Rows from block 3 of the text encoder, named by matrix and row number. Rows with one number belong to one neuron. Each number is 128 + 24 x the weight over its row's rms, rounded and kept within 0 to 255. All counts start at 0. After the name is the row's rms in percent of the matrix's.
# fc1: MLP up (text_encoder.blocks.3.mlp.fc1.weight, 768x256), inputs 0-63
# fc2: MLP down (text_encoder.blocks.3.mlp.fc2.weight, 256x768, transposed), outputs 0-63
fc1.379 102 [137 116 134 101  78 130 170 129 142  84 155 153 112 133 107  98 131 124 134 118 133 124 132 146 154 176 161  97 139 146 127 101 108  81 128 136 111  95 137 102 117 114 115 144 141 173 124 135 141 159 120 126 110 184 192 135 105 135 117 125 123  83 131 104]
fc2.379 063 [157 108 120 126 123 111 134 107 134 146 193 141  79 118 105  99 105 161 132 136 127 110  91  94 104 105 116  99 149 102 152 111 185  96 166 102 146 135 125 143 133 129 155 134 114 148 128 107 116 155 117 174 131 157 153 171  72 150 140 124 125 155 114 117]
fc1.380 097 [114  89 137 156 106 124 140 114 152 122 101 130 162  74 159 132 155 124 102 145 154 129 148 131 115 123 135 111 110 163 132 120 120 119 121 131 148 123  95 120 149 118 124 150 122 118 114 137 145 136 123 130 125 117 145 100 134 141 157 133 157  90 125 116]
fc2.380 142 [115 127 165 116 127 124 119 124 168 131 171 125 104 166 130 186 164 145 150 159 144  83 136 137 112 108 144 100  92  91 130 124 124 140  96 110 118 130 119 148 101 132 148 123 172 145 110  76 138 118 120 156  75 131 120 120 127 109 165 128 198 119 100 109]
fc1.381 087 [131 145 148  75 143 178 122 118 131 113 113 125 152 136 102 169 113 117 163 135 136  91 138 114  61 154 114 139 182 128 156 187 113 140  99 174 147 144 108 117 138 120 134 111 130 159 102 115 173 108 124 105 145 174  59 112 108 117 146 152  87 132 102 117]
fc2.381 039 [126 174 153 171 110 127 127 122 127 118 127 123 106 164 124 128  88 165 185 106 138 153 156 128 146 183  88 126 122 125 127 123 104 141 124 169 120 128 128 130 128 101  83 140 101 129 171  92 126  94 128 125 186 128 126 128 110 116 129 142 109 125 150 129]
fc1.382 108 [114 136 129 117 137 141 141  89 134 126 120 115 134 128 141 139 159 119 140 138 137 144 119 133 133 144 156  80 144 146 147 168 136 116 120 129 153 130 139 117 137 137 117 161 113 114 127 117 146  59 143 137 105  98 111 124 138 164  93 136  99 129 146 111]
fc2.382 127 [146 139  57 206 117 127 107  89  89 112 109 103  94 134  89 178 160 132 112 158 103 114 110 116 126 107 143 130 115  97  79 124 158 153 139 105 132 128 107  76  98 175 157 138 141 139 130 126 100 180 167 148 136 122 145 120 114 106 173 106 119 102 104 131]
fc1.383 101 [123 108 116 127 128 166  90 121 115 162 116 143 113  98 178 155 150 126 126 122 143  77 169 120 174 141  96 151 131 109 152 120  98 128 150 119 163 119 137 144 154 109 141 115 180 145  99 128 117  99 139 129 126  77 116 151 144 127 173 117 138  98  94 139]
fc2.383 082 [151 136 137 103 199 153 113  82 187 118 112 159 119 140 150 141 170 134 131  88 111 100 130 202 147 150 101 137 127 176 108 114 104 138 140 130 145 121 125 128 138 139 154 112  92 128 130  86 128 101 115 124 122 139 142 128 145 128  99 150 144 119 129 130]
fc1.384 092 [178 109 127 125 124 120 153  97 194 114 122  98 115 115 149 126 141 138 133 128 140 110 104  87 163 119 111 101 142  81 158 155 117 128 111 121 152 145 135 157 162 129  93 110 126 117 134  66 112 130 114 124 119 129  88 113 133  75 135  43 102 157 130 126]
fc2.384 105 [152 136 116 129  59 125  95  89 112  89 128 157 140 135 149 110 130 141 127 138 112 159 114 180 124 154 112 104 120 110 113 128 146 139 140 104 156 122 137 123 126  56 140 124 135 127 145 178 111 100 106 143 153 120 141 163 138 126 119 163 122 137 111 141]
fc1.385 098 [125 131 105  96 133 133 123 126 129  93 104 118 138 149 120 123 124 155 108 135 131 138 105 130  84 114 126  98 110 134 151 156 186 109 157 155 142  80 108 111  90 154 147 145 136 192 130 115 130  69 117 141 153 134 176 126 136 121 125 114 109 135 120 128]
fc2.385 133 [ 87 156 137 124 124 175 125 156 108 105 121 147 161 127 130 116 163  88 145 105 108 121 108 146  85 111 134 127  68 101 169  89 127  86 159  77 127 149 163 127 162 165 152 145 126 123 153 101 122 121 109 150 100  97 138 137 159 138 131  99 145 123 176 133]
fc1.386 105 [126  87 146 140 112 131 139 105 161 125 123 154 127 128 109  92 171 119 132 123 169 109 142 130 146 115 121 158 122 129  95 116 141 127 125 159 141 169 131 113 161  94 153 126 128 110 124 121 148 141  75 119 135 142 153  97 141 130 145 119 123 122 133 157]
fc2.386 097 [ 97 135 103 146 110 120 147 141 167 146 105 126 118 147 115 125 124 131 123 169 155 141 118 115 143 129 128 127 156 126  95 137 118 138 130 144 131 167 111 137 162 104 145 124 124 127  77 137 134  84 125 106 148 128 115 166 126 131 135 132 116 122 119 123]
fc1.387 112 [114 126 105 115 172 141 106 148  96 128 161 137 150 123 124 131 144 118 107 134 129  91 163 142 166 123 128 130 144  83 116 122 153 109 125 151 129  97 124 154 127 126  97 147 106 130 119 176 151  93 129 102 161 104  74 125  75 131 149 157 119 146  99 165]
fc2.387 096 [145 129 200 102 174 141 158 131 115  98  95 126  87 114 179 127 118 110 173  97 117 106 121 145 129 137 166 115 112 143 122 140 135 114 131 131 120  93  91 135 132 118 103 166 103 118 136 127 174  69 134 111 144 139 167 131  95 118 126 167  87 183 159 136]
fc1.388 103 [ 92 127 147 125  99 119 133 100 161 118 115 126 118 127 117 104 166 113 106 146 133 167 135 117 139 132 131 124 125 143 112 153 129 120 147 129 147 136 120 135 139 171 115 122 148 128 113 149 160 170 143 102 119  95 162 125 158 147 134 140 100 152 137 138]
fc2.388 113 [124 133 161 109 127 185 108 108 144 122 169 105 117 155 119 100  92 191  96 125 117 166 135 114 149 122 115  96 148 134 136 117 138 148 131 141 137 144 128 131 124 121 126 170 137 168 116 120 126 103 118 133 103 112 117 138 134 129 121 141  82 118 106 124]
fc1.389 104 [152 160 113 159 166 122 105 140 192 141 152 151 133  90 118 166 152  96 171 172 117 127 124  88 107  88 153 106  84  93 123 160 132 164 143 126 129 142 122 120  93 123 119 113 131 143 135 135 118  90 111 125 145 148 148  71 150 185 162 132 131 138 151  82]
fc2.389 082 [125 146 113 111 123 134 159 121 110 124 130 156 109 108 139 146  90 123 119 126 110  96 147 126 113 145 160 145 168 136 124 122 119 111 117  77 122 184  73  80 136 134  92 106  90 157 133 131  77 123 175 132 167 123 126 170 117 133 126 115 183 135  89 116]
fc1.390 101 [ 92 147 126 128 139 109 170 104 119 118 129 155 146 108 117 106  65 123 124 126 113 140 159 141 144 109 129 101 143 106 117 154 142 144 121 151  75 129  79 148 124 154 141 122  41 119 104 134 188 166  98  83 150  98 133 121 124 153 126 141 191  88 111 121]
fc2.390 119 [ 93 127 161 167 106 124  95 125 120 124 141 136 111 111 100 145 141 100  83 126 118 140 136 128 179 149 168 110 137 167  91 134 155 148 140 117 144  96 108 170 124 140 114  84 145 133 149  99 120 117 125 125 103 138 125 112 142 163  94 169 141  95 150 162]
fc1.391 100 [168 103 132 141 131  84 130 162 128 126 197 161 143 123 128  92 122 128 113 124 164 137 145 126 136 160 137 126 145 124 133 108 144 173 165  93 134  90 122 112 145 119 157 123 135 139 120 135 132  70 109 161 132 137 164 167 132 105 149 176 138  48 142 108]
fc2.391 103 [147 120 119 137 108 112 110 114 134 139 135  62 107 151 104 112 137 143 127 131 142 171  88  70 104 101 107 140 127 131 129 152 144 108  46 121 110 183 159 148 105  97 116 130 110 114 132 142 104 130 126 143 126 117 161 131 111 128 147 146 101 144 114  87]
fc1.392 094 [122 123 142 112 129 130 132  93  79 153 129  85 128 159 141 107 125 150 100 116 159 101 105 119 107  88 137 106  77 103 109 158 128 158 121 124 125 172 123 146 151 133 130 160 129 127 150  94 133 135 110 144 170  91 138 121  81 154 113 125  83 119 101 130]
fc2.392 107 [128 143 121 133  94 206 118 148 142  79 134 135 146 130 110 109 170 175  82 107 159 137 153 123 137 128 140 107 124  86 143 140  84 153 127 127 120 111 145 125 100  96  99 132 118 133 125 142 169  75 129 109 153 128 154 126  84 126 140 151 137  85 118  73]
fc1.393 096 [168 142  97 134 136  77 146  70 134 122 159 157 126 132  86 126 170 103 131 154 129 109 139 104 128 116 109 155 136  99 128 153 171 149 150 137 141 135 129 189 107 135 108 119 120 119 126  85  99 125 153 122 134 163 189 119 128 120 145 172 132 118 111 121]
fc2.393 048 [162 140  86 140 113 144 169 126 131 133 143 141 100 206 127 132 120 129 127 129  80  90  51 107 140 124 150 143 127 146 134 157 142 119 186 155  96 113 131 130 120 124  83 133 129 132 119 165 147 191 128 140 210 120 133 156 128 147 112 118 129 138 150 124]
fc1.394 098 [123 110 150 109  93 131 114 137 161 123 159 140 146 142 115  96 157 145 113 118 173 111 135  94 124 164 118 108 112  76 129  90 120 104 124 130 132 172 142 156 144 144 123 128 129 146 171 155 125 157 145 148 144  94 137 170 130 138 107 131 155 173 109 131]
fc2.394 122 [137 111 161 118 123 151 144 140  77 105 134 144 134 141  96  85 126 160 138 135 122 141 140 134 110 118 120 106 143 109  97 131 143 131 114 111 113  79  83 164 119 187 188 108 184 117 128 155 107 163 144 102 126  89 113 178 121 125 141  75 127 145 134 117]
fc1.395 097 [123 111 124 116 106  62 105 138 119 140 107 116 145 129 124 126 132 106  87 105 127 140 139 121 141  82  81 104 100 108  95 131 165 123 148 189 155 139 137 116 106 128 105  98 127 127  97 115 128 119 115 106 111 101 142  82 160 162 114  98 150 164 133 156]
fc2.395 086 [101 124  77  85 130 118 146 100 130 159 114 119 113 124  91  96 129 127 102 180 146 142 134 124  68  58 166 125 126 105 112 153 136 116 140 124 181 126 160 133 129 133 133 150 138 172 152 129 105 106 126 151 127 111 166 159 146 136 171 148 146 175 134 119]
fc1.396 084 [ 88 155 150 125 143  98 120 132  93 151 126 139 131 176  97 135 143 138 134 123  76 103 124  75 133 147 125 148 150 121 135 130 126 128 150 140  72 143  96 101 154 106 161 141 114 149 126 102 183 116  96 134 152 120 118 105 110  97 101 145 147 119 131 165]
fc2.396 116 [130 156 151 158 116 128 125 124 128 124  80 124 139 108 138 107 131 148 164 167 105 102 125 131 131 116 115 116 136 114 170 128 133  91 107 117 157 128 103 163 120 106 155 157 132 172 119 125 156 153 119 137 144 119  88 142 141 113 215 114 132 149 118 145]
fc1.397 100 [128 139 154 128 148  87 121 131 118 148 169 119 149 106 125 138 166 146 141 174 156 132 125 117 120 122 166 133 143 115 122 118 111 115 143 113 111 141 117 131 118  90 102 148 129  65 136 153  88 128 114 109 118 116  83  82 131 107 148 103  94 165 130 143]
fc2.397 081 [131 116 146 130 131 129 119 109 132  75 112  99 193 109 133 174 126  89 137 100 134 124 132  92 120 128 144 114 141 124  80 144 116 107 109  92 151 116 136 147 116 134 131 119 102 157 133 145 121 169 114 122 124 136  86 100 147 122 104 137  84 131 133  53]
fc1.398 103 [150  74 129 134 185 115 142  98 109  89 205 173 152 110 110 129 165 123  82 157 123 107  90 129 130 116 129 136 112 125 103 155 148 123 107 160 134 156 141  84 147 135 141 120  79 108 149 168 162  99 154 119 129 147 130 120 139 126 135 127 136 144 119 156]
fc2.398 049 [125  59 125 131 134 133 153 128 100 127 127 128 168 124 134 128 137 130 124 173 122 128 141 134 172 129 135 137 118 116 126 173 143 144 116 165 130 129 150 142 120 131  98 133 125 159 136 128 140 125 129 129  83 128 122 108 101 132  80 126 127 113 134  97]
fc1.399 092 [128 138 145 139 171 170 120 113 109 112 157 132 138 130 124 127 162 176 133 127 131 125 180 135 110 165  88 101  89 122 128 143 156 139 135 141 121 173 131 129 131  77 122  75 133  93 107 126 103 115  87  98 127 127 101 117 136 164 132 108 171 147 111 118]
fc2.399 086 [108 114 145  85 164 152  96 108 124 140  59 125 127 121  89 107 167 134 180 132 137 157 128 109  88 134 159 122 128 144 137 175 118 172 146 122 136 126 162 122 127 144 139 129 134 145 169 153 105 132  92 134 159 139 126 117 164 144 171 149 135 123 126 112]
fc1.400 103 [137 112 123 121 131 150 110 127 127 122 138 151 111 129 122 114 124  95 133 123 131 117 143 134 126 131 116 110  95 130 144 154 128 124 136 170 122 103 160 110  82 114 176 140 150 104 104 103 127 141 127 147 103 159 150  80 120 155 168  92 128  87 141 133]
fc2.400 109 [120 128 175 115  72 125 100  98  77 146 107 135  48 155 116 126 173 144 140 130 130 112 129 126 163 138  78 143 122 137 145 125 119 134 156 136 121 135 117 118 141  92 114 119 160 111 125 153  91 133 121 154 139 133  83 123 175 136 136 120 117 127 112 152]
fc1.401 093 [123 118 147 150 123 123 104 156  91 149 138 145 144 138 120 120 130 115 135 122  95 127 127 120 149 121 114 110 142 139 149  92 156 110 145 111 110 118 131 151  98  86 160 138 141 156 160 140 134 109 141 142 142 115 162 123 141  68 139 113 116 135 147 112]
fc2.401 111 [114 139 130 106 138 124 135 163  98 127 112 102 128 131 129 149 109 140 132 110 135 114 110  80 101 121 132 130 147 114 136 133 155 123  54 106 128 124 117 106 130 129 128 152 154 114 155 140 101 130 132 113 116  96 100 169 135  94 108 132 104 172 116 125]
fc1.402 099 [128 115 139 102 173  85 125  72 132 163 158 109 137 125 129 131 130 104 123 140  90  89  93 114 124 122 175 130 107 121 164 157 122 173 125 135 157 121  69 136 116 132 112 129 138 168 102  89 128 140 151 113 124  91 144 137 123 102 106 148 114 107 124 157]
fc2.402 135 [127  76 109 126 137 111 117 191 103 117 163 148 121 145 169 176 137 142 120 101 130 124 134 133 135  79 172 116 114 174 131 142 115 134 103 122 150 146 129 129 169  95 101 131 137 112 133 142 138  91 134 123 178  96 121 166  34 145 143  97 143 102 112  91]
fc1.403 108 [124  70 138 182 151  88 124 107 120  99 150  88 125 123 110 124 129 130 152 139 157 132  96 118 164 160 112 165 129  94 125  71 126 127 105 150 109 139 128 151 146 132 141 133 143 131  67  88 121 138 115 145 128 163 184 153 134  86  68 162 140 157 140 119]
fc2.403 104 [140 117 110 148 128 201 136 111 128 120 140 156 120 151 141 152 116 102 129 115 128 205 128 115 131 156 124 106 149 142 149 121 142 185  90 143 122 144 140  88 122  86 147 155 127 151 164  98 177  89 178  93 151 102  94 147 111 119  98 107 119 118 137 164]
fc1.404 106 [134 100 122 123 139 156 135 124 121 116 126 120 109  83 170  99 157  88 131 135 146 135 131 133 119 147 141 159 141 154 109  93 168 152 111 158 120 118 137  85  96 109 156  86 165 107 119 127 147 126 125 127 165  88 154 121 173 110 131  66 163 148 143 123]
fc2.404 038 [121 106 133 158 136 162 129 128 124 161 125 133 104 125 191 121 175  59 125 128 139  81 135 127 124 140 119 137 149 133 161 153 152 121 126 130 134 184 129 135 149 142 130  53 136 106 128 134 168 121 149 140 109  90 118 136 138 167 136  78 127 129 168 129]
fc1.405 106 [100 131 114 140 121 112 129 118 126 149 112 148  76 156  97 129 135  70 123 132 109 112 110 132 131 151 175  95 136 164 124 172 130 140 135 151 150 133  99 106 110  93  80 125  99 109 164  97 125 137 197 122 125 117 116 139 116 113 129 129 114 137 143 121]
fc2.405 117 [190 121 165 119  93 133 141 146 160 153 129 103 125 143 113 204 122 176 124 123 141 114  80 141 128 100 111 145 132 138 125  97  70  97  68 152 169 132  98 134 104 110 154 160 152 104 137 140 105 118 121 143  96 139 103 113 152 143 113 164 105 119 135 127]
fc1.406 109 [129 126 105 117 127 146 126 137 125 118  92 163  96 135 115 107 122 119 126 125 139 133 100 110 110 125 117 170 147 144 144 148  91 127 135 124 108 104 122 150 140 138 171 134 118 123 135 100 161  97 119 160 136 117 143 127 130 152 149 181 101 145 106 104]
fc2.406 125 [118 129 129 150 138 138 142  86 111 152 101 160 164 142 147 113 137 138 115 136 120 137 132 161 187 100 127  82 123 135 127 117 106  86 117 140 165 131 124 110  85 152 142 137 158 136  91 121 119 145 143 174 174 146 118 125 135 165 132 101 145 186 104  99]
fc1.407 097 [146 133 158 106 127 110 107 121 121 137 114 166 128 121 141 114 126 130 100 135 123 130 127 115 143 147 135 158 150 125 142 105 156 146 123 128  92 136 123 115 128 119  73 141 121 117 220 138 142 158 125 129 125  99  97 145 135 137 134 100 134 122 108 170]
fc2.407 098 [108 174 116 148 104 135 116 124 111 119 119 168 129 106  90 102  82  82 138 142 160 148  99 166 107 133 122  92  88 132 127 146 136 143 128 182 143 119 125 135 130 109 147 129  94 186 126 130 141 123 130 112 151 130 136  89 137 109  83 157 110 154 163 138]
fc1.408 100 [135 158 145 100 125  95 208 148 170 107 115 156 117 112  29 129 114 153 134 153 116 100 125 122 133 123 130 120 117 157 108 158 138 113  92 148 104 147 143 128 154  93 124 176 134  78  95 117 144  95 131 119 122 136 134 147 139 138 127 130 140 163 122 115]
fc2.408 082 [113 120 154 184 140 136 162 108 100 127 144 142 168 124 142  98 164 125 122 130 102 157 158 136 106 106 120 130 128  86 150 185 152  69 126 142 134 121  87 167 114 128 126 119 125 151 107 129 120 120 123 124 128 119 146  92 136 119 144 133 173 167 135 112]
fc1.409 093 [135 106 155 148 132 126 129 179 115 184 117  93 149 104 102 102 124 100 121 141 147 131 132 140 134  97 151 132 125  92 116 119 128 146 130 119 123 113 174 125 118 100 130  64 135  61 150 127 144 127  85 156 116 152 120 121 134 119 124 118 104 129 120  88]
fc2.409 119 [157 138 163 103 106 130 109 105 141 165 122 156 119 129 162 114 174 133 121 116 110  92 135 146 103 130 113 120  65  98  96 129 130 159 131 108 134 111 164 115 114  93 140  96  46 137 138  93 110 171 130 152 143 102 125 137 154 121 132 114 127 107  88  92]
fc1.411 095 [ 96 157 110 133 119 100  84  87  86 117 121 124  99 123 120  97 124 158 107 120 123 132 148  95  90 134  99 171 123 118 146 151 122 113 148 119 112 118 126 116 132  74 117 113 144 145 139 139 168 130 164 133 136  94 141 117  87 101 175 118 157 194  96 114]
fc2.411 104 [171 102 113 164 128 168 115 152 147 138 123 135  98 122 172 128 177  79 113 130 126 118 130 108 154 126 129 136 155 177 113 144 128 150 125 171 126 110  93 130 154 117 124 131 145 136 125  99 113 117 129 139  89 103 127 142 125  43 128  99 126 152 132 135]
fc1.412 094 [ 99 134 119 110 114 121 163 119 105 124 104 113 120 123 108 147 136 154 150 127 139 109 164 149 101 112  81 114 142  65 133 132 150 105 151 136 134 162 133 122 113 132 127 135 151 118 116 119 133 134 131 118 129 111 105 144 115 181 179 197 121 116 120 131]
fc2.412 074 [129 152 117 136 155 138 148 123 153  88 155 119 166 102 153 132 182 130  70 145 138 152 132 138 135 155 128 100 135 117 113  96 152 176 120 102 124 145 138 127 129 118 136 159 129 174 161 155 124 111 157 187 142 120 146  71 146 145 126 124 169 171 129 108]
fc1.413 094 [123 122 131 150 121 146  95 161 188  56 119 109 123 126  91 118 118 109 107 151 139  91 171 154 117 125 167 159 114 120 133 116 116 151 142 121 139  48 101 116 146 106 111 116 117 135 101 137  64 126 107 131 138 120 160 125 160 110  89 125  96 125 120 135]
fc2.413 083 [195 120 131 155 143 143 102 111 162 156 116 137 127 165 106 126 100 155  96 206 141 129 127 114 129 132 114  89 138 134 119 132 154 128 125 126 137 163 110 100 134 155  90  92 149 151 121 128  60 135 149  92 115 141 112 163 123 117 129 110 109 122 169 201]
fc1.414 099 [167  98 165 112 175  97 129 159 145 141 150 115 144 114 121 140 133 102 155 118 130 103 109 128 143 120 140 132 122 148 121 151 100 102  90 144 128  94 125 131 118 163 130 124 123  63 137 146 151 127 129 114 125 136 200 118 176 160 157 134 102 120 128 113]
fc2.414 096 [121 111 126 162 118 102 117 146 144 119 130 127  97 121 130 167 136 128 116 128 145 117 121  98  98 128 123 121 118 144 149 116 124 110 131  95 165  92 140 124 103 101 149 139 164 110 142 104 112 158 175 134 117 108 134 116 159 123 125 121  72 115  86 167]
fc1.415 108 [122 127 169 129 132 109 153  96 121 151 118 114 161  83 117 114 132 102 126 146 128 133 101 124 133 130 136 102 154 143 151 107 114 135 141  93  96  85 111 111 150  50 129 129 105 131 145 116 126 102  97 164 134 119 157 143 101 127 122 116 115 176  89 157]
fc2.415 111 [195 150 153 123 125  83  92  95 172 100 125  77  85 137 127 133  88 136 131 148 147 122 114 113 103 123 134 144 114 131 127 124 166 134 135 138 138 139 156 130 124 164 151 102 127 183 112 141 118 131  87 158  73 103 116 110 124 132 107 134 118 149 129 129]
fc1.416 104 [113 130 103 128  88 128 124 149 127 126 120 129 126 129 122 158 134 143 124 159 133 114 124  78 129 115 155 128 153  93 120 141 150 137 105 169 134 144 119  84  93 143 133 138  96 111 122 102 155 150  82 116 125 132  97 184 139 131 119 122 117  97 129 125]
fc2.416 046 [ 97  98 120 128 130 115 121 133 117  99 128 142 127 165  98 135 135 185 121 111 119 113 156  85 121 132 105 134 161 128 145 136 140 142 121 175  71  78 121 100 137  95 123 120  99 115 142 100 131 121  99 143 184 130 129 157 120 110 121 113 129  73 101 115]
fc1.417 100 [117 124 134 125 139 114 131 142 143  89  96 124 121 109 140 129 138 116 122 121 123  86 117 149 167 132  89 170 174 135 126 133 173 142  67 158 161 143 130  79 149 127 127 101 125 111 117 127 130 135 126 167 132  91 115 157 173  74 127 107 116 166 150  67]
fc2.417 071 [118 115  96 165 148 149 157 107 112 126 121 129 127 114 129  80 118 115 131 117 144 208 150 121 134 119 112 131 132 133 136 149 104 164  67  93 127 125 117 139 119 148 127 128 120 148  73  49 163 170 100  80 169 114 114  92 127 171 104 108 132 127 135 127]
fc1.418 092 [121 114 148 114 102 113 114 136 125 122 155 154 180 101 115 164 126 108 162 153 154 116 104 123 114 117 157 112 105 133 133  69 145 178 165 122 159 140  92 129 113  82 111 155 131 147 137 136 128  64 118 110 108 122  88 111 128 120 131 104 125 130 112 146]
fc2.418 092 [155  97 132 126 136  91 122 125 140 123 133 135 125 130 126 135 112 102 139 141 138 121 169 114  92 110 122 126 112 127 130 131 121 128 150 120 102 134 116 135  99 156 112 126 161 153 128 129 137 124 127 135 135 126  97  79 114 120 107 147 146 141 134 119]
fc1.419 099 [106  96 107 129 121 181 123  83 122  55 107 149 131 146 136 137 114 121 111 140 135 148 126 120  79 132 133 138 142 102 185 138 108 166 125 128 117 142 138 161 102 119 143 120 101 130 107 123 136 156 123 158 179 136 138 115  93 136 168 125  70 131 131 125]
fc2.419 104 [112 136 123 128 143 106 135  83 109 145 127  93 171 128  88 137 135 131 134 101 163 162  84 161 153 123 124 112 144 134  80  48  88 155 157 119 118 140 130 110 112 103 152 130 113 132 129  85 132 155  74 122 161 124 152 155 129 120 123 139 179 131 145 133]
fc1.421 093 [113 169 139 129 136 145 105 116 135 113 169  94 140 149 115 114 149 101 120 127 135 100 125 112 105 131 116 116 145 136 166  73 181 143  97 129 110 148 119 138 125  90 115 147 106 128 149 189 134 130 109 136 100 125  82 127  99 107 133 121  71 105 125 145]
fc2.421 101 [110 122 129 169 153 120 138 174 109  94 118 124 105 111 147 128 142 151 144 204 103 113 149 153 114  93 143 134 137 114 182 150  88 110 109  78 133 143 119 148 145 108 159 153 142 135 126 143 108 144 117 128 103  93 176 135 151 109 110  67  97 137 116 132]
fc1.422 100 [165 114 131 105 127 155 113 150 113 128 135 159 101 121 115 125 157  91 163 134 119 113 142 109 161 132 115 167 119  74 125 180 172 146 129 157 128  78 123 131 131  96 112 119 145 127 150 107 156 128 163 144 158 116 118 113 143 116 142 148 169  72  92 161]
fc2.422 042 [139 132 133 110 134 135 124 126 133  74 128 156 106 146 152 122 105 154 105 123 119  85 147 140 128 152 131 130 154 140 125 163 135 133 127 157 141 163 136 124 108 109 200 136 116 146 154 141 129 165 128 124 119 152 134 133 135 118 102 116 119 112 154 168]
fc1.423 103 [ 98  93 140 107 152 136 131  93 127 142 125 120 179  96 128 110  89 122 163 135 153 128 115 126 116 173 114 117 156 187 118 129 128 147  99 155 127 129 139 116 107 127 122 143 131 127 101 155 172 120 159 104 128 116 114 102 120 131 105 114  88  73 137 139]
fc2.423 079 [112 146 105 135 112 134 155 103 133 120 130 159 106 130 162 119 153  70 119 145 127 113 121 158  82 123 135 154 144 131  84 125 130 126 128 107 105 125 119 135  91 132 113 126 172 137 127 134 103 147 128 151 112  97 119 117 135 120  89 123 116 144  97  76]
fc1.425 104 [133 116 144 137 125 125 127 145 116  91 134 111  81 107 115 111 137 110 106 156  86 161 118 138  89 169 104 133 112 154 156 165 158 155 130  93 118 117 115 166 127 104 129 138 153  88 123  87 165 129 117 109 148 159 104 127 128 167 158 127 131  87 163 171]
fc2.425 080 [200 116  95 128 149 150  78 146 125 108 127 141 120 124 102  84 169 147 113 136 143 164 126 162 169 111 130 131 125 122 120 130 111 133 122 172 133 146 100 162 125 126 125 147 102 113 136 145  79 127 119 169 110 145 121  88 122 111 144 115 145  76 110 134]
fc1.426 097 [135 152 153 153 116 168 129 158 103 108 111  87 142 118 187 121 127 148 113 177 122 106 140 135 160 107 127 142 166 135 100 126 145 137 108 143 101 153 129 111 108 122 131 149 117 129 106 159  90 107 120 139 192  78 129  73  95 126 147 144 124 144 163  70]
fc2.426 083 [141 139 101 155 160 125  86 171 165 128 132 154 119 123 175 118 111 121 137 128 154 125 116 176 106 130 106 144 184 155 141  80  94 127  90 155 150 134 130  98 120 127 150  97 180 153 147 119  79  90 154 134 153 162 169 140 156 105 187 144 117  98 115  71]
fc1.427 103 [ 94 129 157 174 102 133 154 134 144 128 104 158  99 113 128 140 151  87 128 161 126 123  81 130 122 140 128 141 124  92  87 110 145 121  89 139 122 134 104 106 145 127 156 131 128 135 129 136 105 154 118 105  98 118 139  93 124 116 124 130  82 105 121 136]
fc2.427 133 [136 111 143 114 134 128 124 213 149 153 102  98  91 120 129  89  94 189 142 139 117 126 100 130 136 122  81 122 132 138 100 146 149 129  85 114 162 153 119  95  77  94 106 115 145 128 135 157 177 125 102 164 120 148 134 121  82 130 127 164 186 167 103 113]
fc1.428 087 [135 134 139 127 148 181 111 172 110 188 134 122 115 113 121 135 161  87 162 133 124 108 132 115 112 149 144 142 140 141 173 121 114 121 119 138 146 116 121  93 122 127 102  90  99 135 125 134 113 123 130 132 143 140 101 176 129 116  89 104 101 121 140 137]
fc2.428 121 [116 155 119 131 115 129 135 122 140 146 130 143 145 198 134 124 161 158 166 167  98 155 140 125 164  64 134 143 141 118 139 131 131 121 154 125  86 134 118 125 121 158 124 121 108 124 114  58 111 127 184  87 102 114 122 160 142 136 155 144 119  86  34 109]
fc1.429 103 [148  88 118 126 132 157 114 112  94 194  89 132  88 139  93  66 131  68 171 142 125 106 131 149 106 115 145  91 137 147 126 118  80 118 133 109 111 118 148 138 122 110 111 136 134  93 131 132 129 115 158 172 113 116 111 133 119 100 131 159  82 122 147 164]
fc2.429 099 [138 149 158 139 118 163  93 133 130 109 135 119 129 122  47 146  95 120 132 140 135 114 107 140  73 153  96 118 125 140 128 147  78 158 117 116 132 137  94 138 109  92 135 129 133 116 101 110 113 100 210 158 131 118 159 155  81  85 114 127 118 109  99 111]
fc1.430 100 [ 88  94 126 136 108 130 135 144 123 123  94 151  91 120 103  98 147  98 122 152 139 128 112 133 141 138  99 131 139 112  85 144 129 163 157 175 139 127 133 102 134 165 110 144 148 144 135 136 144 203  99  68 130 139 104 128 164 108 146 104 120 145 159 135]
fc2.430 027 [165 144  83 126 154 134 140 115 144  86  82 121 131 151 144 125 131 162 145  88 104 107 127 111 132 118 119 127 135 123 142 124 129 159 129 137 136 120 206 101  39 130 134 161 127 163 145 122 137 128 136 120 105 130 102 131 128 123 124 124 121 117 134 169]
fc1.431 097 [120 122 113 115 125 143 124 124 102 150 105  78  98 123 118 119 147 135 120 146 126  96 124 141 190 144 166 138 115 136 122 104  98 171 188 142 149 126 129 140  96 137 135 103 125  79 110 125 126 122 113 119  99 103 131 153 138 168 116 120 105 156 118 127]
fc2.431 102 [116 132 156 112 132 156 160 141 124 124 119 117 149 142 124 115  95 137 162 146  97 171 146  97 113  82 115 124 123 128 111 158 148 100 187 113  86 151 143 111 119 145 178 173 143 150 121 141 123 147 118 129 132 155 106 107 129 136 108 143 124 182 150 100]
fc1.433 113 [124 103 104 123 147 129 128 152 120 158 139 126 109 106 130 131  91 128 127 156 137 142 115 140 111 112 129 127 132 127 145 183 124 136  99 173 125 113 161 154 106 178 133 115 121 172 132 161 146 150 137 116 158 149 101 118 131 140 167 114  92 128 135 145]
fc2.433 047 [165 133 130 123 148 124 108 108 110  57 112 146 115 166 130 103 137 132 128 192 136 120 116 149 130 126 106 129 131 117 172 165 121 143 118 143 124 117 154 119 127 124  91 102 145 151 143 145 110 136 140 142 117 129 132 123 148 131 129  88 130 105 141 129]
fc1.434 108 [110 141 155 128 160 144 129 112 142 135 144 107 171 125 133 172 163 147 104 108 128 129 194 125 115 106 131 121 135  96 126 140 163 145 111 137 117 182 121 113  94 118 147 101 149 135 138 139 129 137 141 126 125 111 133  97 178 138 118 165 100 133 152 130]
fc2.434 123 [143 114 121 147  98 152 154 107 124 136 151 154 180 123 119 135 124 116 121 136  46 123  96 136 126 133 128 118 128  92 101 144 135 129 102 139 108 129 122  89 165 162 151  77  73 114 121  83 189 134 136  98 101  89 136 112 180  96 136 147 109 122 103 166]
fc1.435 095 [ 98 123 111 124 164 129 117 135  81 107 108 151 109  98 155 131 149 103 132 133  64 144 124 122 163 186 114 142 135 152 129 128 131 159 144 125  50 123 137  98 143 110 108 135 144 118  96  92 142 147 149 125 180 133 155 157 105 135 156 117 108 111 148 109]
fc2.435 025 [176 142 127 131 106 136 121 129 103 140 133 129 128 129 194 168 119 113  94 165 128 174 137 125 121 128 130 146 121 170 113 146 127 124 123 128 104 149 139 136 133 112 150 116 124  85 124 133 128 153 142 136 126 122 124 117 133 135 127 126 104 127 128 113]